{"arch": "unet", "model": "image super-resolution model", "dataset": "photos of plants and fungi (iNaturalist)", "train_examples": 22605, "image_size": 48, "crop_scale_min": 0.7, "horizontal_flip": true, "rotation_deg": 5, "task": "super_resolution", "loss": "l1", "scale": 2, "norm": "batchnorm", "activation": "silu", "pixel_unshuffle": 2, "widths": [96, 192, 384], "blocks_per_level": 1, "block": "basic", "attention": false, "upsampling": "transposed_conv", "init": "torch_default", "residual_init": "zero_last", "optimizer": "soap", "beta2": 0.95, "lr": 0.0017, "beta1": 0.9, "shampoo_beta": 0.95, "eps": 1e-08, "precondition_frequency": 16, "max_precond_dim": 1024, "merge_dims": false, "one_sided": false, "adamw_lr_other_params": 0.0019, "steps": 24000, "batch_size": 128, "epochs": 135.9, "lr_schedule": "wsd_sqrt", "decay_fraction": 0.2, "final_lr_fraction": 0.01, "warmup_steps": 480, "weight_decay": 0.1, "adamw_weight_decay_other_params": 0}
Rows from block 3 of a small image super-resolution model, named by matrix and row number. Rows with one number belong to one channel. Each number is 128 + 32 x the weight over its row's rms, rounded and kept within 0 to 255. All counts start at 0. Numbers have three digits each.
After each channel's rows are labels from the 100 images, of 14976, where the channel reaches its highest value: "responds to" is what is common among them; "peak at" is the part of the image that holds the peak. Only what is clearly more common there than usual is listed. The data: photos of plants and fungi (iNaturalist).
# convs0: first 3x3 conv (model.mid.1.convs.0.weight, 384x384x3x3, each kernel summed), inputs 330-383
# convs1: second 3x3 conv (model.mid.1.convs.1.weight, 384x384x3x3, transposed, each kernel summed), outputs 330-383

convs0.265:151150108143093178084176128215071177066124141163117109125153163150155167071150116116189079082100086169108127091097163176144151078156109095092168141144084102168121
convs1.265:133171161142117139080136131130106119128141084114120143137134089121195130104121138070181129103125106118093118117121103098100099170150164108160180125176133104139135
responds to: class Liliopsida; order Asparagales
peak at: centre

convs0.362:113152121185133130093107116187109174091108139084137128127127124179137148105112115120126151154009123146140152094140164143141091161099147183109121164096129127093121
convs1.362:135128168113127170102133084095130149128121154107154153088151110141134147123109138133161054077141174184135111050104131099185082101133119157092168116094141118178168
responds to: order Asparagales; family: Asparagaceae; text has "yucca"
peak at: centre

convs0.128:089147107168104128101163101126135036054087084090088127118077213109069097090096113125137131124129116143142174081183150099083127154093113123100130121120142129095058
convs1.128:119156182130123093164190137118145142122155168147173136153136151111084098171095118158112078175140135138145118140116097083193109150155116148137129134073097156146115
responds to: class Liliopsida
peak at: centre

convs0.4:092097098096093082146151135171088146104118144131053108108127162123091068201121151121159111128139136136116156196075102165101117061035089205129149064138149157102144
convs1.4:124142108116091095082112169121176128098117243190108074126129149118132106097132135103167092190117119179173128104073139118127131130081152147110133148144116157117098
responds to: class: Liliopsida; order Asparagales; family: Asparagaceae
peak at: middle right; top right

convs0.358:157172148086094092126099147111087022150104142206108095158156162132125011078101175163187115114047088122094084112073104128136118076136145137154098126119181151159093
convs1.358:125104131116145090080106118072147069148164145128165102103153179117152083142125135093160138138073120094111069079099166114153109102082184110167117131155144177168127
responds to: order Pinales; class Pinopsida; family: Pinaceae
peak at: middle left

convs0.240:108103118129197111088127148095156120139144112119111142098098123183107164206123142126112142100241130121155115118104142096111142098126113156174171128199118128121170
convs1.240:138046107121064000114117111142083148107176124112093139103109132079154150116128140122103121133081141094083060140134182128139110126107104147136013113132149137150128
responds to: order Caryophyllales
peak at: top centre

convs0.195:107142138132118107134078143127131232105167115125122153114117143127099082121192118124128166094117116129174071120146133154131126127085144110122098142171125145246141
convs1.195:124125107072187158146169114168107149119096160146070125097112128080093138118135082126133180134128110122109118118125216153136137127151111141111095157166126158178180
responds to: class Polypodiopsida
peak at: bottom right

convs0.17:169143146116147052110098113112111049085165155081155131118110146138138125100121129124174078150109103144106164139138129075094138115165128160088141122041189107207157
convs1.17:086143150136110189124124138086094164130158062126130119175176150159118177098111173173127156104160155084086089091108088120145122101104108136131104052144044146186119
responds to: class Polypodiopsida
peak at: centre

convs0.88:119141103108106087107190163246075238101114175115127135092153095024148117145113117148153116123097149120124097106137090160132108069088058118127111109109123137188061
convs1.88:112136146091156091104165110107158165094179155140153136136133115134123135116142138208087108123127183137114123112157084110159100144185141161103156177108172125120086
responds to: order Asparagales; family: Asparagaceae; text has "yucca"
peak at: centre

convs0.255:114133120090139080093169120110144255092125160122133122121124124109096039141171108137141123125154101121104092140114138096131080092080207130080131082117103160190129
convs1.255:118177118163142186152191109110182130143111145076116091139146133115133128073137162099148088148181137147087091133124177132119132134171140137129154178120095207126153
responds to: order Asterales; family: Asteraceae
peak at: centre; bottom centre

convs0.95:083121098079121153075149153094131255110132124147116148096102102095130127103104120133133185088139115127109130062138148149133121098074052162126112101108105137103082
convs1.95:121147142172111162076214100128089174094154079067131144133173108146118134113144091159058095076164197104110154106118061105165113127198119128120147213123123134117134
responds to: class: Liliopsida; order Asparagales; family: Asparagaceae
peak at: centre

convs0.372:138160127101109109108130119147135134139118119066111143080130085120113157143164150155102255118216133140198087124158106112086116116053117155124187195167132157050154
convs1.372:115105131162181139059077148126145116175090132085167121100143116134155141166090155148176132151154133143161185198127131143068146100115153101134181100154128112119120
responds to: order Caryophyllales; family: Cactaceae
peak at: top left; top centre

convs0.307:077096164096114093112146122073120139133120115131128172154095122168112176168142143122105120154176141103124099109151113151135147118100107150104117110115048144189152
convs1.307:138173123101176106122149103077148150105122164132154146104155051156078135153101105146119159085147147133115081154121099109075111118114136143083209132129138137078156
responds to: class Polypodiopsida; text has "fern"; order Polypodiales
peak at: centre

convs0.293:157172140147115163129087117158159132182140171111184138155144127140080082117113103089186118148110122145123112125090118073116136104138123128123121140196090126103146
convs1.293:117149109209103128104155167086179130137151182163142108158179113145127127111092099146172062109165117097200095126084124119142105120068133110119061094184128150138085
responds to: class Liliopsida
peak at: centre

convs0.85:085112129143152116142124108150094167172132150069147118132137083160139121155112120082132153158129123105087114117154080113113153135126208146094115170147149137127098
convs1.85:118069157147066110137126102197074077192131152088126091126112045134113130110122107109108084172138063128134059122125095194101144139087122138092147110154133144152097
responds to: class Liliopsida
peak at: centre

convs0.97:129166179186151122109136120194152244208076128124156163126165117171097097116179144141115090135133117086144100105171135129099111170097046137131104049114133140205166
convs1.97:140158193098123144155121120077152116188101159169117141193138151100129075189074122097096176066115051097137081078166138099151145104105096114149104135149140140156130
responds to: class: Liliopsida; order Asparagales; family: Asparagaceae
peak at: bottom centre

convs0.5:116099088074120097176111147255128255142110123134127134124136124170091107083118105131173096142180108136123113095134173131080128151138139164127137118090125138182088
convs1.5:128146175064189136106153124127170168128121118185097135164083121116072092149115120125119124135114156135127123109130205096101122156142127163109081148080122067132159
responds to: class: Liliopsida; order Asparagales; family: Asparagaceae
peak at: middle right; centre

convs0.32:155159141084180164130168105121123135154114140121172111086202070128153130179135150119173118138049116107072159148163212106126127135142133101128079127172117074103095
convs1.32:102130127115092162127091200133138145095140135119159122145072144132102148141134127139180116135176082149098199129127171116156106094149121094122103084144067134105129
responds to: class Polypodiopsida
peak at: centre

convs0.229:161128094114148100131181153178100255080151139136147123075143045132121155134130087183124122072125146125117106080111101145116082091084066122118127110177137140128113
convs1.229:093141150076137164116168129141149141108189183126196146129182130127096119129118103132079069131171154145088079114114071072156098201171159141081150196096212115129036
responds to: order Asparagales; family: Asparagaceae; text has "yucca"
peak at: centre

convs0.190:110114107121166130115121116130132148135156144101112117090104155125089149173115088141120187096155130115130121140097130094121153106142114155132127123144141112102127
convs1.190:132035141151074003135135095132121172105199133140130128121119128061154141097131123126112104131109146096105094124137157160118127128132082140129002136118106120162132
responds to: order Caryophyllales; family: Cactaceae
peak at: top centre

convs0.188:182108092069128183151131158218124236081129140130116117133114139170112083070101136078130115115111188131070148160165108129084072161157136095104107126138127106083019
convs1.188:138150154128092168139060130073171129160112189093197151056118099130143138132097148170221109117127133116179158089130155137160097124152099078161168092146095091118138
responds to: order Asparagales; family: Asparagaceae; class: Liliopsida
peak at: bottom centre; centre

convs0.107:132109105134143126124152112118126131114168127114108114096120108160083105215138145142124166130128130122157141124121106082128167127165119104170111130119132111141133
convs1.107:163055130178117048137146124109153181137139156125164116136179136127177153144114132124162131125102181135158138092088098122081141113142148187138037077169105125153144
responds to: order Caryophyllales; family: Cactaceae
peak at: top left

convs0.67:093105134113105101161160119185119149084103166118161088153112183126132120137106141087183096039105109131162178150141110150082117095129075104093136075157115177135098
convs1.67:100137133076101136124137119133157096132144083197159107106151100128236101123148166091159103119108118122155110069131158118126114152090150117120123145161146153126109
responds to: order Asparagales; family: Asparagaceae; text has "yucca"
peak at: bottom centre

convs0.119:157098153113123151152159171122107116080175164097127088134077137111103090131195106103097153113117090115110148033164146187121105151132086104105153101105192126117135
convs1.119:115148134196166168088138157143157203137113135096150162088166123102169131098088121132091131122116123124140240112105124159137159131136174112111154124140148137150125
responds to: family: Asteraceae
peak at: top centre; centre

convs0.112:109089121118160107190118118117097110079134152087156097088140141056135155115120144139153103071175126129145089158151131148086134130150124152137156079086143156044166
convs1.112:138108164116164134121128122162163132106066105137192128161113093183085161147141147152188193211131094158107151099053156064122143096142140084159130100084158159073147
responds to: order Pinales; class Pinopsida
peak at: middle right

convs0.305:130128169221151095140140118200160099183098150150110089139174144107082127121133147114130158073091180128124122036102162107134172090160107178116102255113099079175115
convs1.305:097093135123122144129145145082092132141151110148103135205040125136124130149099109081187139095108145095128178086081064115127122071086099107111092124163079168123096
responds to: class Liliopsida
peak at: middle right; centre

convs0.271:098130099100117121103106092203137097119145136129144130100085145097149187137122107084193119078110121130093176084132118194073120053135066149071085116153130140169111
convs1.271:107115125090110145075107134118118136123183120182161085190143090114202154142114133142158054138113198143129131124114081084145080143104111156130094182126161100132073
responds to: family: Asteraceae; order Asparagales; family: Asparagaceae
peak at: centre

convs0.361:132106112172140054148139108102140109096165121181122139125182110162105118149132125217162152133073167113133100137124069121126199147118044127127094063076156105153129
convs1.361:147087067125129108156176108099168132111097173132132132039113100108128164112149160110182171204096157132158132122037102143134149128133119141178077099141121118147145
responds to: order Pinales; class Pinopsida
peak at: centre; middle right

convs0.315:123094072104183136108132162143076106121174105102118119093117131160110162135090133165119141106164124092106151138152156070127101121067116184112120111211143111070151
convs1.315:106158135107175151127115128117128128083202126098070109117136171145055136130161128115133139120113105108087165124128155122112121119099138155076191150120128120109117
responds to: order Caryophyllales; family: Cactaceae
peak at: top centre

convs0.285:123111105104135121137106071091112140126149131103114096116106167112110133130161076141121179071148111123128139131138107090079112125153117114077154119137119151150111
convs1.285:128061090133091000089100178113156153131142125152144100135096145054182151130101128130106136106115195120100097105096131173157170128140110112142022139152100107150144
responds to: order Caryophyllales
peak at: top centre

convs0.7:138094119147099225112138143113167191130150104192128149099108098118116145106090153121140170118146133166119129089138131111125084124138163179116113132171165181202134
convs1.7:143087153092147153105096140146143106161096125145109112144100083092139110160123178149171125146172117115126147172083146150123138140101078143167000127198143102142160
responds to: order Asterales; family: Asteraceae
peak at: middle right; centre