{"arch": "unet", "model": "image super-resolution model", "dataset": "photos of plants and fungi (iNaturalist)", "train_examples": 22605, "image_size": 48, "crop_scale_min": 0.7, "horizontal_flip": true, "rotation_deg": 5, "task": "super_resolution", "loss": "l1", "scale": 2, "norm": "batchnorm", "hidden_act": "silu", "pixel_unshuffle": 2, "widths": [96, 192, 384], "blocks_per_level": 1, "block": "basic", "attention": false, "upsampling": "transposed_conv", "init": "torch_default", "residual_init": "zero_last", "optimizer": "soap", "beta2": 0.95, "learning_rate": 0.0017, "beta1": 0.9, "shampoo_beta": 0.95, "eps": 1e-08, "precondition_frequency": 16, "max_precond_dim": 1024, "merge_dims": false, "one_sided": false, "adamw_lr_other_params": 0.0019, "max_steps": 24000, "batch_size": 128, "epochs": 135.9, "lr_schedule": "wsd_sqrt", "decay_fraction": 0.2, "final_lr_fraction": 0.01, "warmup_steps": 480, "weight_decay": 0.1, "adamw_weight_decay_other_params": 0}
Rows from block 2 of a small image super-resolution model, named by matrix and row number. Rows with one number belong to one channel. Each number is 128 + 24 x the weight over its row's rms, rounded and kept within 0 to 255. All counts start at 0. Numbers have three digits each.
After each channel's rows are labels from the 100 images, of 14976, where the channel reaches its highest value: "strongest on" is what is common among them. Only what is clearly more common there than usual is listed. The data: photos of plants and fungi (iNaturalist).
# convs0: first 3x3 conv (model.mid.0.convs.0.weight, 384x384x3x3, each kernel summed), inputs 0-191
# convs1: second 3x3 conv (model.mid.0.convs.1.weight, 384x384x3x3, transposed, each kernel summed), outputs 0-191

convs0.335:134148133146140177136133108127178109112093133125089136122125157169134147103118176124118129129126102161133137133132120149093110114113125130127148137139145161199120148131143111168100127148169175131116120129139150177099099130191123140124140156119120117116136100148122117136174108114151097108110118124118128136121113163126116111132120134118136125122151137175120124158107093123122172121109100104114110156105102109143133100169105104099107144127138110133099162107128132102149122147110129109097130119127116123119114132116093130120154096116125142128115156098143184117140127140150084141
convs1.335:132159135142102145113087116151135152139120085144124175135121110169119146127127183144103138146158139151119155128148145144133133147111151119138133097100123103125133154168172173126135120120147143130113119142119071136104145089115128075129149134135132092098102151123139166139055137080123140119147120099097114138080187162132188115099161168108151112102128139141098167142124176133106177144150116114120134148132103085135144129170120122123153152130097150103128102085126135126135124123170097124178128132139146124136124142128117134126136142096141153097132134115018151138127129137134076125
strongest on: order Caryophyllales; family: Cactaceae

convs0.300:152111115134155114095160156129162079104103101123137166125089114152139113111119180145173119159127130107138133163114139110109087170155115141132145094112142122158137112137101153103170120123136123137130144137130150136116136132132113179156173102164162110108103046134103119141110102141137110166128115098150133135128127122127134076169112158108077150167110142096134099141099112127173094103125124145110130130133152118133152071135138133166136085091106143136141073091119117149136133094115152156099126183106111099102130123112143146111104103081124119086127083157109119105129107114113141092
convs1.300:119104122136140125151057128135130095160124143148130112162122099161116132116114088102141148132190152106155102143161143117113108169121171130123101099098081123132111169111090140126139135161152127127117103126127130111124133118140160124110163147110113138134133146146095162143060116081121112139120130111099094124140123183125176092121126152110145108109113128090108134127144136135108200128135117104109128106139115096132116135115143117164112136140091088118115112123172156081104138173162097139114122120147157114089138120118113113137151102186114141108148151122140144115154146133134114124
strongest on: order Caryophyllales; family: Cactaceae

convs0.29:140119115131125118161146139104122119098113093091160139129172108112118135127101079137135123163131120114138098100109141144137074093140126126138099150150133132113104115125109140117103160137138140124124139127138165092141130143170145098151093097110122142127129095093070100137106103153124144136127112094129150125119096115185132069185129186170102142159082137119146117131082169147108134120089133185155145113137139149178118145109115122089124133174156102144149124131091137125130109117134128150107109102112142096154134121123144130117103075129139109112093137192113106167129068136104141106
convs1.29:115115149101095132190119143084131112138107114103120132133125177101133113111135194144117126149130112154128144102132121118139094127140115123101105122137140116151139110136114144114140134137128131110130171129122154110128132104140111117131140139115126178133125119126154118170139124128138138114156135103125132115127135121117154141161144164077128151143118110122191109143149150164142144118120116111137141121126130105118139155173145170163120115139124127110164138112127112126135118236189101142158144132115128109136137106114128152093121151143130118128149114162112147133096126160097131124
strongest on: class Polypodiopsida; text has "fern"; order Polypodiales

convs0.218:110124132123146154128109128136141152155110118121170125112067137108081112138099134146103150067165135131121146111063126063123146099141110107176136134123122104111079157110123170171131180122129119144122138126156118146114127120112102158129128066137197149143156110134168148147156210100092133124186112157148147101152139104086102148145112129147103117112157135093107149115065131101126108141135108099214137123136117140106124068122116169176137119152127193131110153124122147113123098125128147149123112127151147126156114171147119125124111081164121174113134118069181112097110163114114149132
convs1.218:170095138148142165130161109093121151110139149146132122134128205141147104136122126127135111112129142118094138132159137116112152155125138102089150155117147170121125100104125125121054137123142129127113156122152134111134135113114143108129121219102146113112147187152131127139114120168125134107106136098109156136140090115154121109069149109157123111138119114146112114162180121131136113180151132132124150119127130124141112101102155125186161175114126129145149108116135144128151130134087111113141085089137129137099134141114132138098068107100155151161110145116136095100150127139114115106
strongest on: class Liliopsida

convs0.382:107148106113135101145104164085090124110071134103159109150140140137147147155061133105136156127123175088094104107097113149160069115137130146125133114118129167172183133141144168118101150126121156120128109153120150128132139148147209128143134114136129187127164076114112153113120130081114124123152118137148149171142117132112148127147150129127144168165121125129157129145215075147129132126138098138129103142117134100094149149136152158185141133120190143131121135048127091147102144175118093108144153168114111154113144078124138137121125130062136167127127158120184100154147158129137135102
convs1.382:111131124139127126135071117144084127110144142116123118108113128119159137119117090110107106159117108119101145114096124148112124130110138120141113134127119120099136132142126131154107157132169128123148123131111131096120145105156114143136152102146112156161158165124104129116150105107172110140111124157134209152136118115119122129104144102124116198172128145080137132134137102129133092152121141113136093072121108133144144093107125107133133146097129144139101134162091134147100130073122106106138157125158115142113152164127145112121149106140174124108137135135135089118153124158123123182
strongest on: class Polypodiopsida; text has "fern"

convs0.101:152123114127100160101113122153169147146122188155148126125113128184158132103103166125114140113133113148128176123130144167155118137141120118132102120139140124175132180138177121155130156122132165132145108113137150131106114142133102156147185167150135110128128121170127121137135114105099110111122102153132133115151175213176108082121111126131146119127162110188131128155098083101129175096133116116134147169112111156141123107171129152165114124149131124127107144150192121115124109161121109139146127113128115131133093123133127121131086103132119126142113140133137202093138133120135121134
convs1.101:112134149106108124134104118160111111170112028138132142120110112086126159124133192132112135119078089128147113152144114134089113136109084135145128139150124126176113089088141120128132132140101122083104113140133103124111127164105118129117160144123134142120087122131147142141159142123146154097133121093131098124080039085113155139093146115131125151121103117146130102139123122129108031097147109121134140167119140151129154121193113106139171142132106137094142095106140143109149113164202094138121126125143151137132104153127151136112133124119126102096129119126071133157119092145183105124
strongest on: order Caryophyllales; family: Cactaceae

convs0.202:131123163135114166157141158141126098109127114127102107136140139109093108118148090145160105128128113084139127113104119088108135125114158121132148129132127172111136132155122095117135171166143151097130114130117144153119141122131137138124109122120133131127094121162089159129128066103175090104107128151143123120115140140147145110168142172138103132135124155144104117159147135125162134133139137190123139165175121114132167098109125161116183145103126117112127090124116109097105116115128129135115128107149098115102139060160125125149099122155114137165132135163119128186137124131097127152
convs1.202:131147121113137111153135149196118100108114128135164135158148138107119151081155137139181134156137134142136072120103138119132152146120137115146135134153153114144140184168117172111129110157133138114119132134150109132166106109115138128123112101097081165136158076139157117137138112144142111138138114140154118105112114141158155107083136153191120159094119124107166133154143115121152134146139101090123134189119126145123121194129118145117177087184113148148121152116135103113132137164181098195133153107160107103113153128141112164101103134098127132183124106164160133091120163139124104099
strongest on: class Polypodiopsida

convs0.327:105109158097147119144153203131120132128216162064150141153131115109135126150097093166144172166127140109119095136086132132155140114170125135110142147114141128145175109097126154117100126163133126107135123131133138107147127138157133170137155109134154149159116170126140087133141111147178109118176120168119150117136125125140106164197094142147125162141121125122192100117149103145143117124114129111088117126144134100161136176134121135122133146145123079127135121128107098136115094098128119114125124165144104140116154139108145098143165124110154118137134143176159108146127138087155110128
convs1.327:147123102111115096113120114115116123135153137125144081106103110130119122147096105136126118119145128094144091117172116117140107157133120125105130136103134148113110143155066129116139122109103134128141154121120157136101138120152139168114145142097175144131153134124146130123154116148120091148124131096161107135131063102146140134120122143191123125149128142141069110118174122148139086073115144145123101154124138150147114110123135142100136123130157126098187130138104139137077081094083114115112094126127094139104131124123128125127096090144148140128128102136145170118140123145140121111
strongest on: class Polypodiopsida; text has "fern"

convs0.322:135128159131129071161118154137139108152145122138180126096104134105144135111141177100164122127108164109106128130140112139131099091100116113082111122130115154152159169141135081162124187159107111100128110121129109117113163144101131129098158148098150133099132101126109115112146126034115145130089082161137093139128144112150141137149118149097080132136166116149107147135149131136144138165113124139154142099105128107149105134151151112133099087142125197160093145064114130122122085118128094153119168112102124153092125177151127112152081113134143117124092114154099122151103135135110077125
convs1.322:219100102133096147195097161121108151119146142118157122076115147186148132118120071128130137154127122128098109122149122128104116159126165155116154144140140156154137135116136136101123139105133111136116150132149174156132121103138124073107128138092128117170149109107136134170141151120149118097139118120137142154130128147119136112120156137127137128104112143097184107158147133122087165105154107115191124079122125111124154143126140105133116117135125165159140118155116141130129133141131102146140116113148101110133156147120130149116100130110091161132129127139130155138112162110178113146
strongest on: order Caryophyllales

convs0.357:145162122136139137147124130133160128132100130174147118132125123154110117109122160126155122155145114131102152127164113152116119142128106105073145135127128143153132150137177127141126126146140201173131128120138137164155110140160108139131129139105155102105146081149134096130127144116129119106142076129141158121120105131161107103109113127117143093083143103209101118150129136115128114157082143100110126176113117078117147112127111122171134148104134137109140138115153151091140133168141099154137142091083134105155151156134112107152128109111121104150108131102082156082133103150153129170
convs1.357:106158117120139125165151100118137148134144111146149132097156177147114148129145135124085121106149135151111120119137137109092160121103132144158121153097115117147152160100121118109153114090133160092081105127100114145103089128133155140127130155128149066155113096132155134153128101148127152104137128109122092128134171150118148196158173156099135126099105128169114109121123158122117139128137112135203164109133138111105156113165123156172104101139090173107143128148143109124202115140148165105107176147123121126100143153111121144105130125106150136140144158113179110113143092106094131124
strongest on: order Caryophyllales; family: Cactaceae

convs0.363:163129114158159166128128105105126112131082153132100134116117138176132136121110163133140170138145112130121161138168112144124114127120138138092119168124120158164111160128166105152116123144158176148106099101136151201109113128165121144124130168105128114119132082154104110141137146118159135103109117153109117123083127145167132127102140124118152133112185130186106113155112083147118154108138119126110118168105109119145117122161129113104123145120119136117111179119114131068110126130118124124104116114136119129127139115126105122130135131141109114128136156120135158114138119136171093150
convs1.363:150123103123093134127096132139160157145103102135176182129140120160123156107132191124105166164182140166131083157152160135130119136129157111140117110123158141189108129130114157142113130126135139120084107123122072150123151110097105083120165140140151107094111130115162140142074111058093158129104110097079141161116161125129199142105168149134118102112146124128135143133119171135106154153144125148124135159155114071128116117180103108126136132128096143110120109092150100124138125143157109146131171134107133112151152106119116164134178129084147169119104176090077140145133085085093077126
strongest on: order Caryophyllales; family: Cactaceae

convs0.1:137135146158130134121119107160190150138108131109106146139102151175144124114128155117110153122144113154127151131165134136119123134124129096118123121150133148184117168138147104154158152138136198139155092109119141170110121117154116133101128144102165103105138086135135132149127103112180123096119102146122101094115117165140133121139137144097128152104126141201132118141103119123122165106117113141122112191122119136114134113164122114105119171123133139134139160083114160086134147170116139152109111106130124131118107125131093110115126113100091132131138153116113155106146121141153112132
convs1.1:129136138138115123143115142125123147138121089122143221158181128172138091138135188144127125143157148178149156144123157142169121137130136113123113103118134119160116129135133161117105097110126149113093142151144086111123137124124153095121137144148121103092080123157136138158106124109101144105123139073108087149112166155114146150099157153154126138126118149148114143112098135144124173143128104114133144140130112069111131139182123142097146078131103134107140126078160128156126122131156127134166134139151123122153154095119108130087153145100119143107112138076082144140118104127154074130
strongest on: order Caryophyllales; family: Cactaceae

convs0.302:154126139146140168104141142128174121100113124106104127117111131158157141090114160143136136134136111128131150116147119152113111136136105136109133148136094146220115144142156118172107124132151183141113109112151121176140120115222133122113106159136154101129131084136113126133158122131144128146105127125113104116107099144156130111115126143128137129156171142157128109146095145120141148134098109113106143185145104128123123092172142106116137120119117109107173169123141141082169107127139149133092115110121118157127118115099117143090139121111122127124124136131114157145151113086163127136
convs1.302:148145133141086117159091127128134142160115096131124131145121093172138138126166192145122125124157101134168086152109137139121137152129158103127127093122115147131117123097150173158144138114107164134118102135128121154136149106095123095119164162127121124075137165144140162176084096088130149117155127103092150138108187154125190123127157137134134087135148132090134163138111182158085160119138099118136134127159115104116113118123122072136147135137124115138113112080103114124136112138129097114148122132148155118155140098107130138112176124106124142110120124130060121106132135154137071098
strongest on: order Caryophyllales; family: Cactaceae

convs0.145:108118130128107164172110135136123130134138111095137133123126118143102091107089146106150129144103087113169142091112112139134106111148135118211135179137118100124129119143114175101138157084126139125157135118128151150156113133107140154117141144144121100114131121128143118113116105145115142159154146102138147139131127155163127130109122153127186171177104138163123122131127167127160129136106139128112149098112141119121097138130099152164168092202189157123155138152111141135126108139131131169110174104118152091149145135123135119114116136120142111136128184129098146160117113174142156105
convs1.145:144135102120136141167163143144085122128107131140112136136122142142131131081126099102121134125118106121151101117111092127117134110121126125107126070132140157116130140121093160150114141127098133117108144104142189158148121132151111103141101131090108100175117113126180141114126124158118126109102133115116095124105125133127101093119137165133153099119121159141124085166106100120160132125133106120103117127132113133133125134063147188165093174136126130136146112115110118106110111150207108121112142112158124146132112139148099141105153171188151147127138119145142150129098105144140132145
strongest on: class Polypodiopsida; text has "fern"; order Polypodiales

convs0.236:136088100137146127096140119149107151127133131144186144151081112152122193100079081127173118115133141159117131197129139145135142130093168135140118144148120138096164110112122118083116121124143119118123147126106142112123112113127120142121133154140117157083084135156099106160190112101154137154200142108130111118122127128154107116130110146129168092153173122147099122147094130127153154126116132135146129109116132108133136062111124122102160102133106133150112114144114096138120149136133130142123132169140108117149141145099142135118142217123131143153069104133151110164136163148127136138
convs1.236:126118124108149105096145111119089141156110126100183113082144033153111124096155132104184136107109129092136125147198131138153142121107100137157096093115160119115132136122127142139137123134141122121166149148113186135135130140130145163131127106157142164141143124135162102121125122160120136125134112107154115113133113091135157124129119148142160098122130099164114091165130118142110077142109133152088122093142127118149145162120161118108135092117125118112177134124135160130079149104141143046130133150099135131151120143144115125117108156096141095119130138150112139085143143126133143114
strongest on: class Liliopsida

convs0.197:138103139159141160130133133107152117108104140130103122123093161194163125124097201116123149130161120149133168113135105147121128138139159135136139128110124129194123143118171119149153085129147151163126098116121143143107088117164126137133134152132144158126120127159110126129175153128131128128126114157085113112105118163147120127109131111135139129120129133187121134127126121109144177117129099150126122178119130129109101092159145160122120124123123114144112165111149153112132124133107153111125126108118122116114141112120138144118128107135102130131141158115149160101118110145164110179
convs1.197:158115137145095091142108117126151127105100103160120135131134097138108145098145175128113118133147120139114142141140171136120135103157161108122158128104131136164126143143141124153135116116140135138133102134116108151122151093076122101102167131113122085089135133137124177191085119065111154110107133073099161162104166168119178137076173144112126093076121131123127134148102162122073160126104118125188141122150128098137152137166119105120149166136092141104158094058176120133096144117125093107151143130109100120133118108095121147147116137122157160093097152107055141131135117125142091127
strongest on: order Caryophyllales; family: Cactaceae; text has "cactus"

convs0.326:101115103098110119134130219131106127081086111110090147141098103131145083146141133130124141120086137130106136136167131130150122079087132119182095086118139126078092109150135140146108091144141136164135081114100156180102108124151127091094148140129129140083159124137128106113103163104147120135106147127137105121118129163104146144133154108162155138163155154100155137147120147125100145122162138104141107115146134102113178109125128143133085115115090112152100066104170109114096197133114139129123123108156106125137114112131145139162134164103125183117169114112147114173157127153127131123
convs1.326:089133124153120154129123145141121100136131157115108122115124078110112095150109115152126105158102118159163162113147119102162131082138172098151115099115133102154097107127160101106132119101135129127115114148145143129134107130143131114151135087153157147118121136090109078150114110108124104097100161132117134112107115126103126101080120140105108097100135141167160110127135107145166131129124130118141101134122122143137112192136118133103138100133151132146072126132106131087159202078126121103132125123127132112123142143130144116134164117069119120121136093152147100133134127101146118108
strongest on: order Caryophyllales; family: Cactaceae

convs0.214:153132125146099184094142076125162148168097142113106144144134131172160133135147142139145162121157116160147155156148128145062140118132121100101140136133111160178107201130170132136127104147136175113095132142123172169127114107165130105086126155107152154123125095135109097156121155127139117121129112122149160146089131113139137119131136125104139120130169140157129127174094137130124150146120112151122117153101103096099125105139122108086122101114136107103153133132129141108170133126132123140137122117140156142154136129164116154124096118093082129103111128102138161107145126125137115168
convs1.214:162135122153122153141093153088139134147168072097105110127098095119156145126185186157136125135141154128170112132140176130138138133117098129148129109092133140182119158137124147129112082132119140135117091130132092151119129128074154113111130117133137092083118138136136145123132161102131149109145137082126122138098145146090154123099135119164134121141090107130106146112109146156133172152127114111073155171161132105124112162156106137142122141158104123112137102084154142145130103125107108140141127121135148128167104100113111160119177107107153164133135130127063144133142127108125104119
strongest on: order Caryophyllales

convs0.217:113112102126121132137127162102097139156123140112106106101122116150141086201120124102109140115084134139121145114149133170087133139115146139151113102125126125099107104115147144160109120115129102138143142118128103103124050119146125125072131154117145126069172106094101163108084186143086110102078097107131123129160111127120152135116117114128167150126133120121108121134163113130126156183173126140111124116106129125132120065147133137150108150106158109113129121058175126112135132162118130113124130183110119088123118099141104126141122117115125170097133134105142123098160132150113135126
convs1.217:170094167147130163101119188129104127124129135154106152088109156152111108175139137108108129127102118109124100112112122113165098106119118130164099161148134141107123168130137121115120113107129117089124118118103125165131126089108101165127141117158146108143120143134110105130109109132164103189116144181128075126127120108133119144110151079104157191151130165137095128122109116119157141122129126119107141112154117110146120097110127101122122155106114132109099099129085123135102192101117160074096165151124120148149130086109139120135154137094098140124116157120145095107097137112092139132
strongest on: order Caryophyllales

convs0.279:147149137111158115125146134133129127117159123108159130130105128121119125145096093128115112114135144122134119127117128108162151135144119140131122137147127149106160112104115105127129179139141111149121141130123125095144162133144153136202118173145162105174124114088133155167134134189116160131194132116117119147156121140123116112155086133145149149104172150122175124146134132131113123111143130134114114107149128118177149119130111124254139146123132087112127155164140115131122165129146145131126112171151142119101123137150130149120138139171134099147141130150154121094139154124139121115
convs1.279:067111122120150102098131114125131134133143106139126103125140137109118124126113120121116117149150132102142114123150097138077128151131097118124139152100121118145132147137104184136149102132152129122159141137122156115129143134135131151117158097146119109132159158120116131131166119127136115120121119121121122134120107108141119098139114092155109192152108135116130108156100122130144129125133160127117119076138132143187179117100143155128149160073159128137110138161116135121137106148115123151120084130127129116124100106150141107139116113085158111120125101145144130135156125090159151107
strongest on: class Polypodiopsida; text has "fern"; order Polypodiales

convs0.228:142081149139138112132132141190133143136099162132148125139125101171126161111075144129111153147191120139109143135165153097123159139121131159118120069128145136130173135114144116092122142145143122147135112141085151122125112109152120150151150132132101121168130121124086120156113136100130136138186128149119090108138122135178171128121080153125099100123130076129091162132139129129155134180114131134108110121124136094151117146102095117126130117135117136174103119102168135107121097179120120132170144138150130133128098146150132129115139161089121148083143174126152129122124103131117091144
convs1.228:168164102117139132132163128164133125128128093115132139107154138124121144137125154096108120117099115129139145108132095151118113119132095116118123123164107133147119131145122155124109139108111120130131140109117121126086120154174151183147100125136145118089111111100136133108120161134149146131147130164181150138095094099139124132129143104105108158122089183115200077119156126099142089082126133116146151102110162131160103178144138146101162085109126138099124163132112121119181121095116114175132159106103137153151121151143139136127119123119159115138161100148118132092122122105148164104
strongest on: order Caryophyllales; family: Cactaceae; text has "cactus"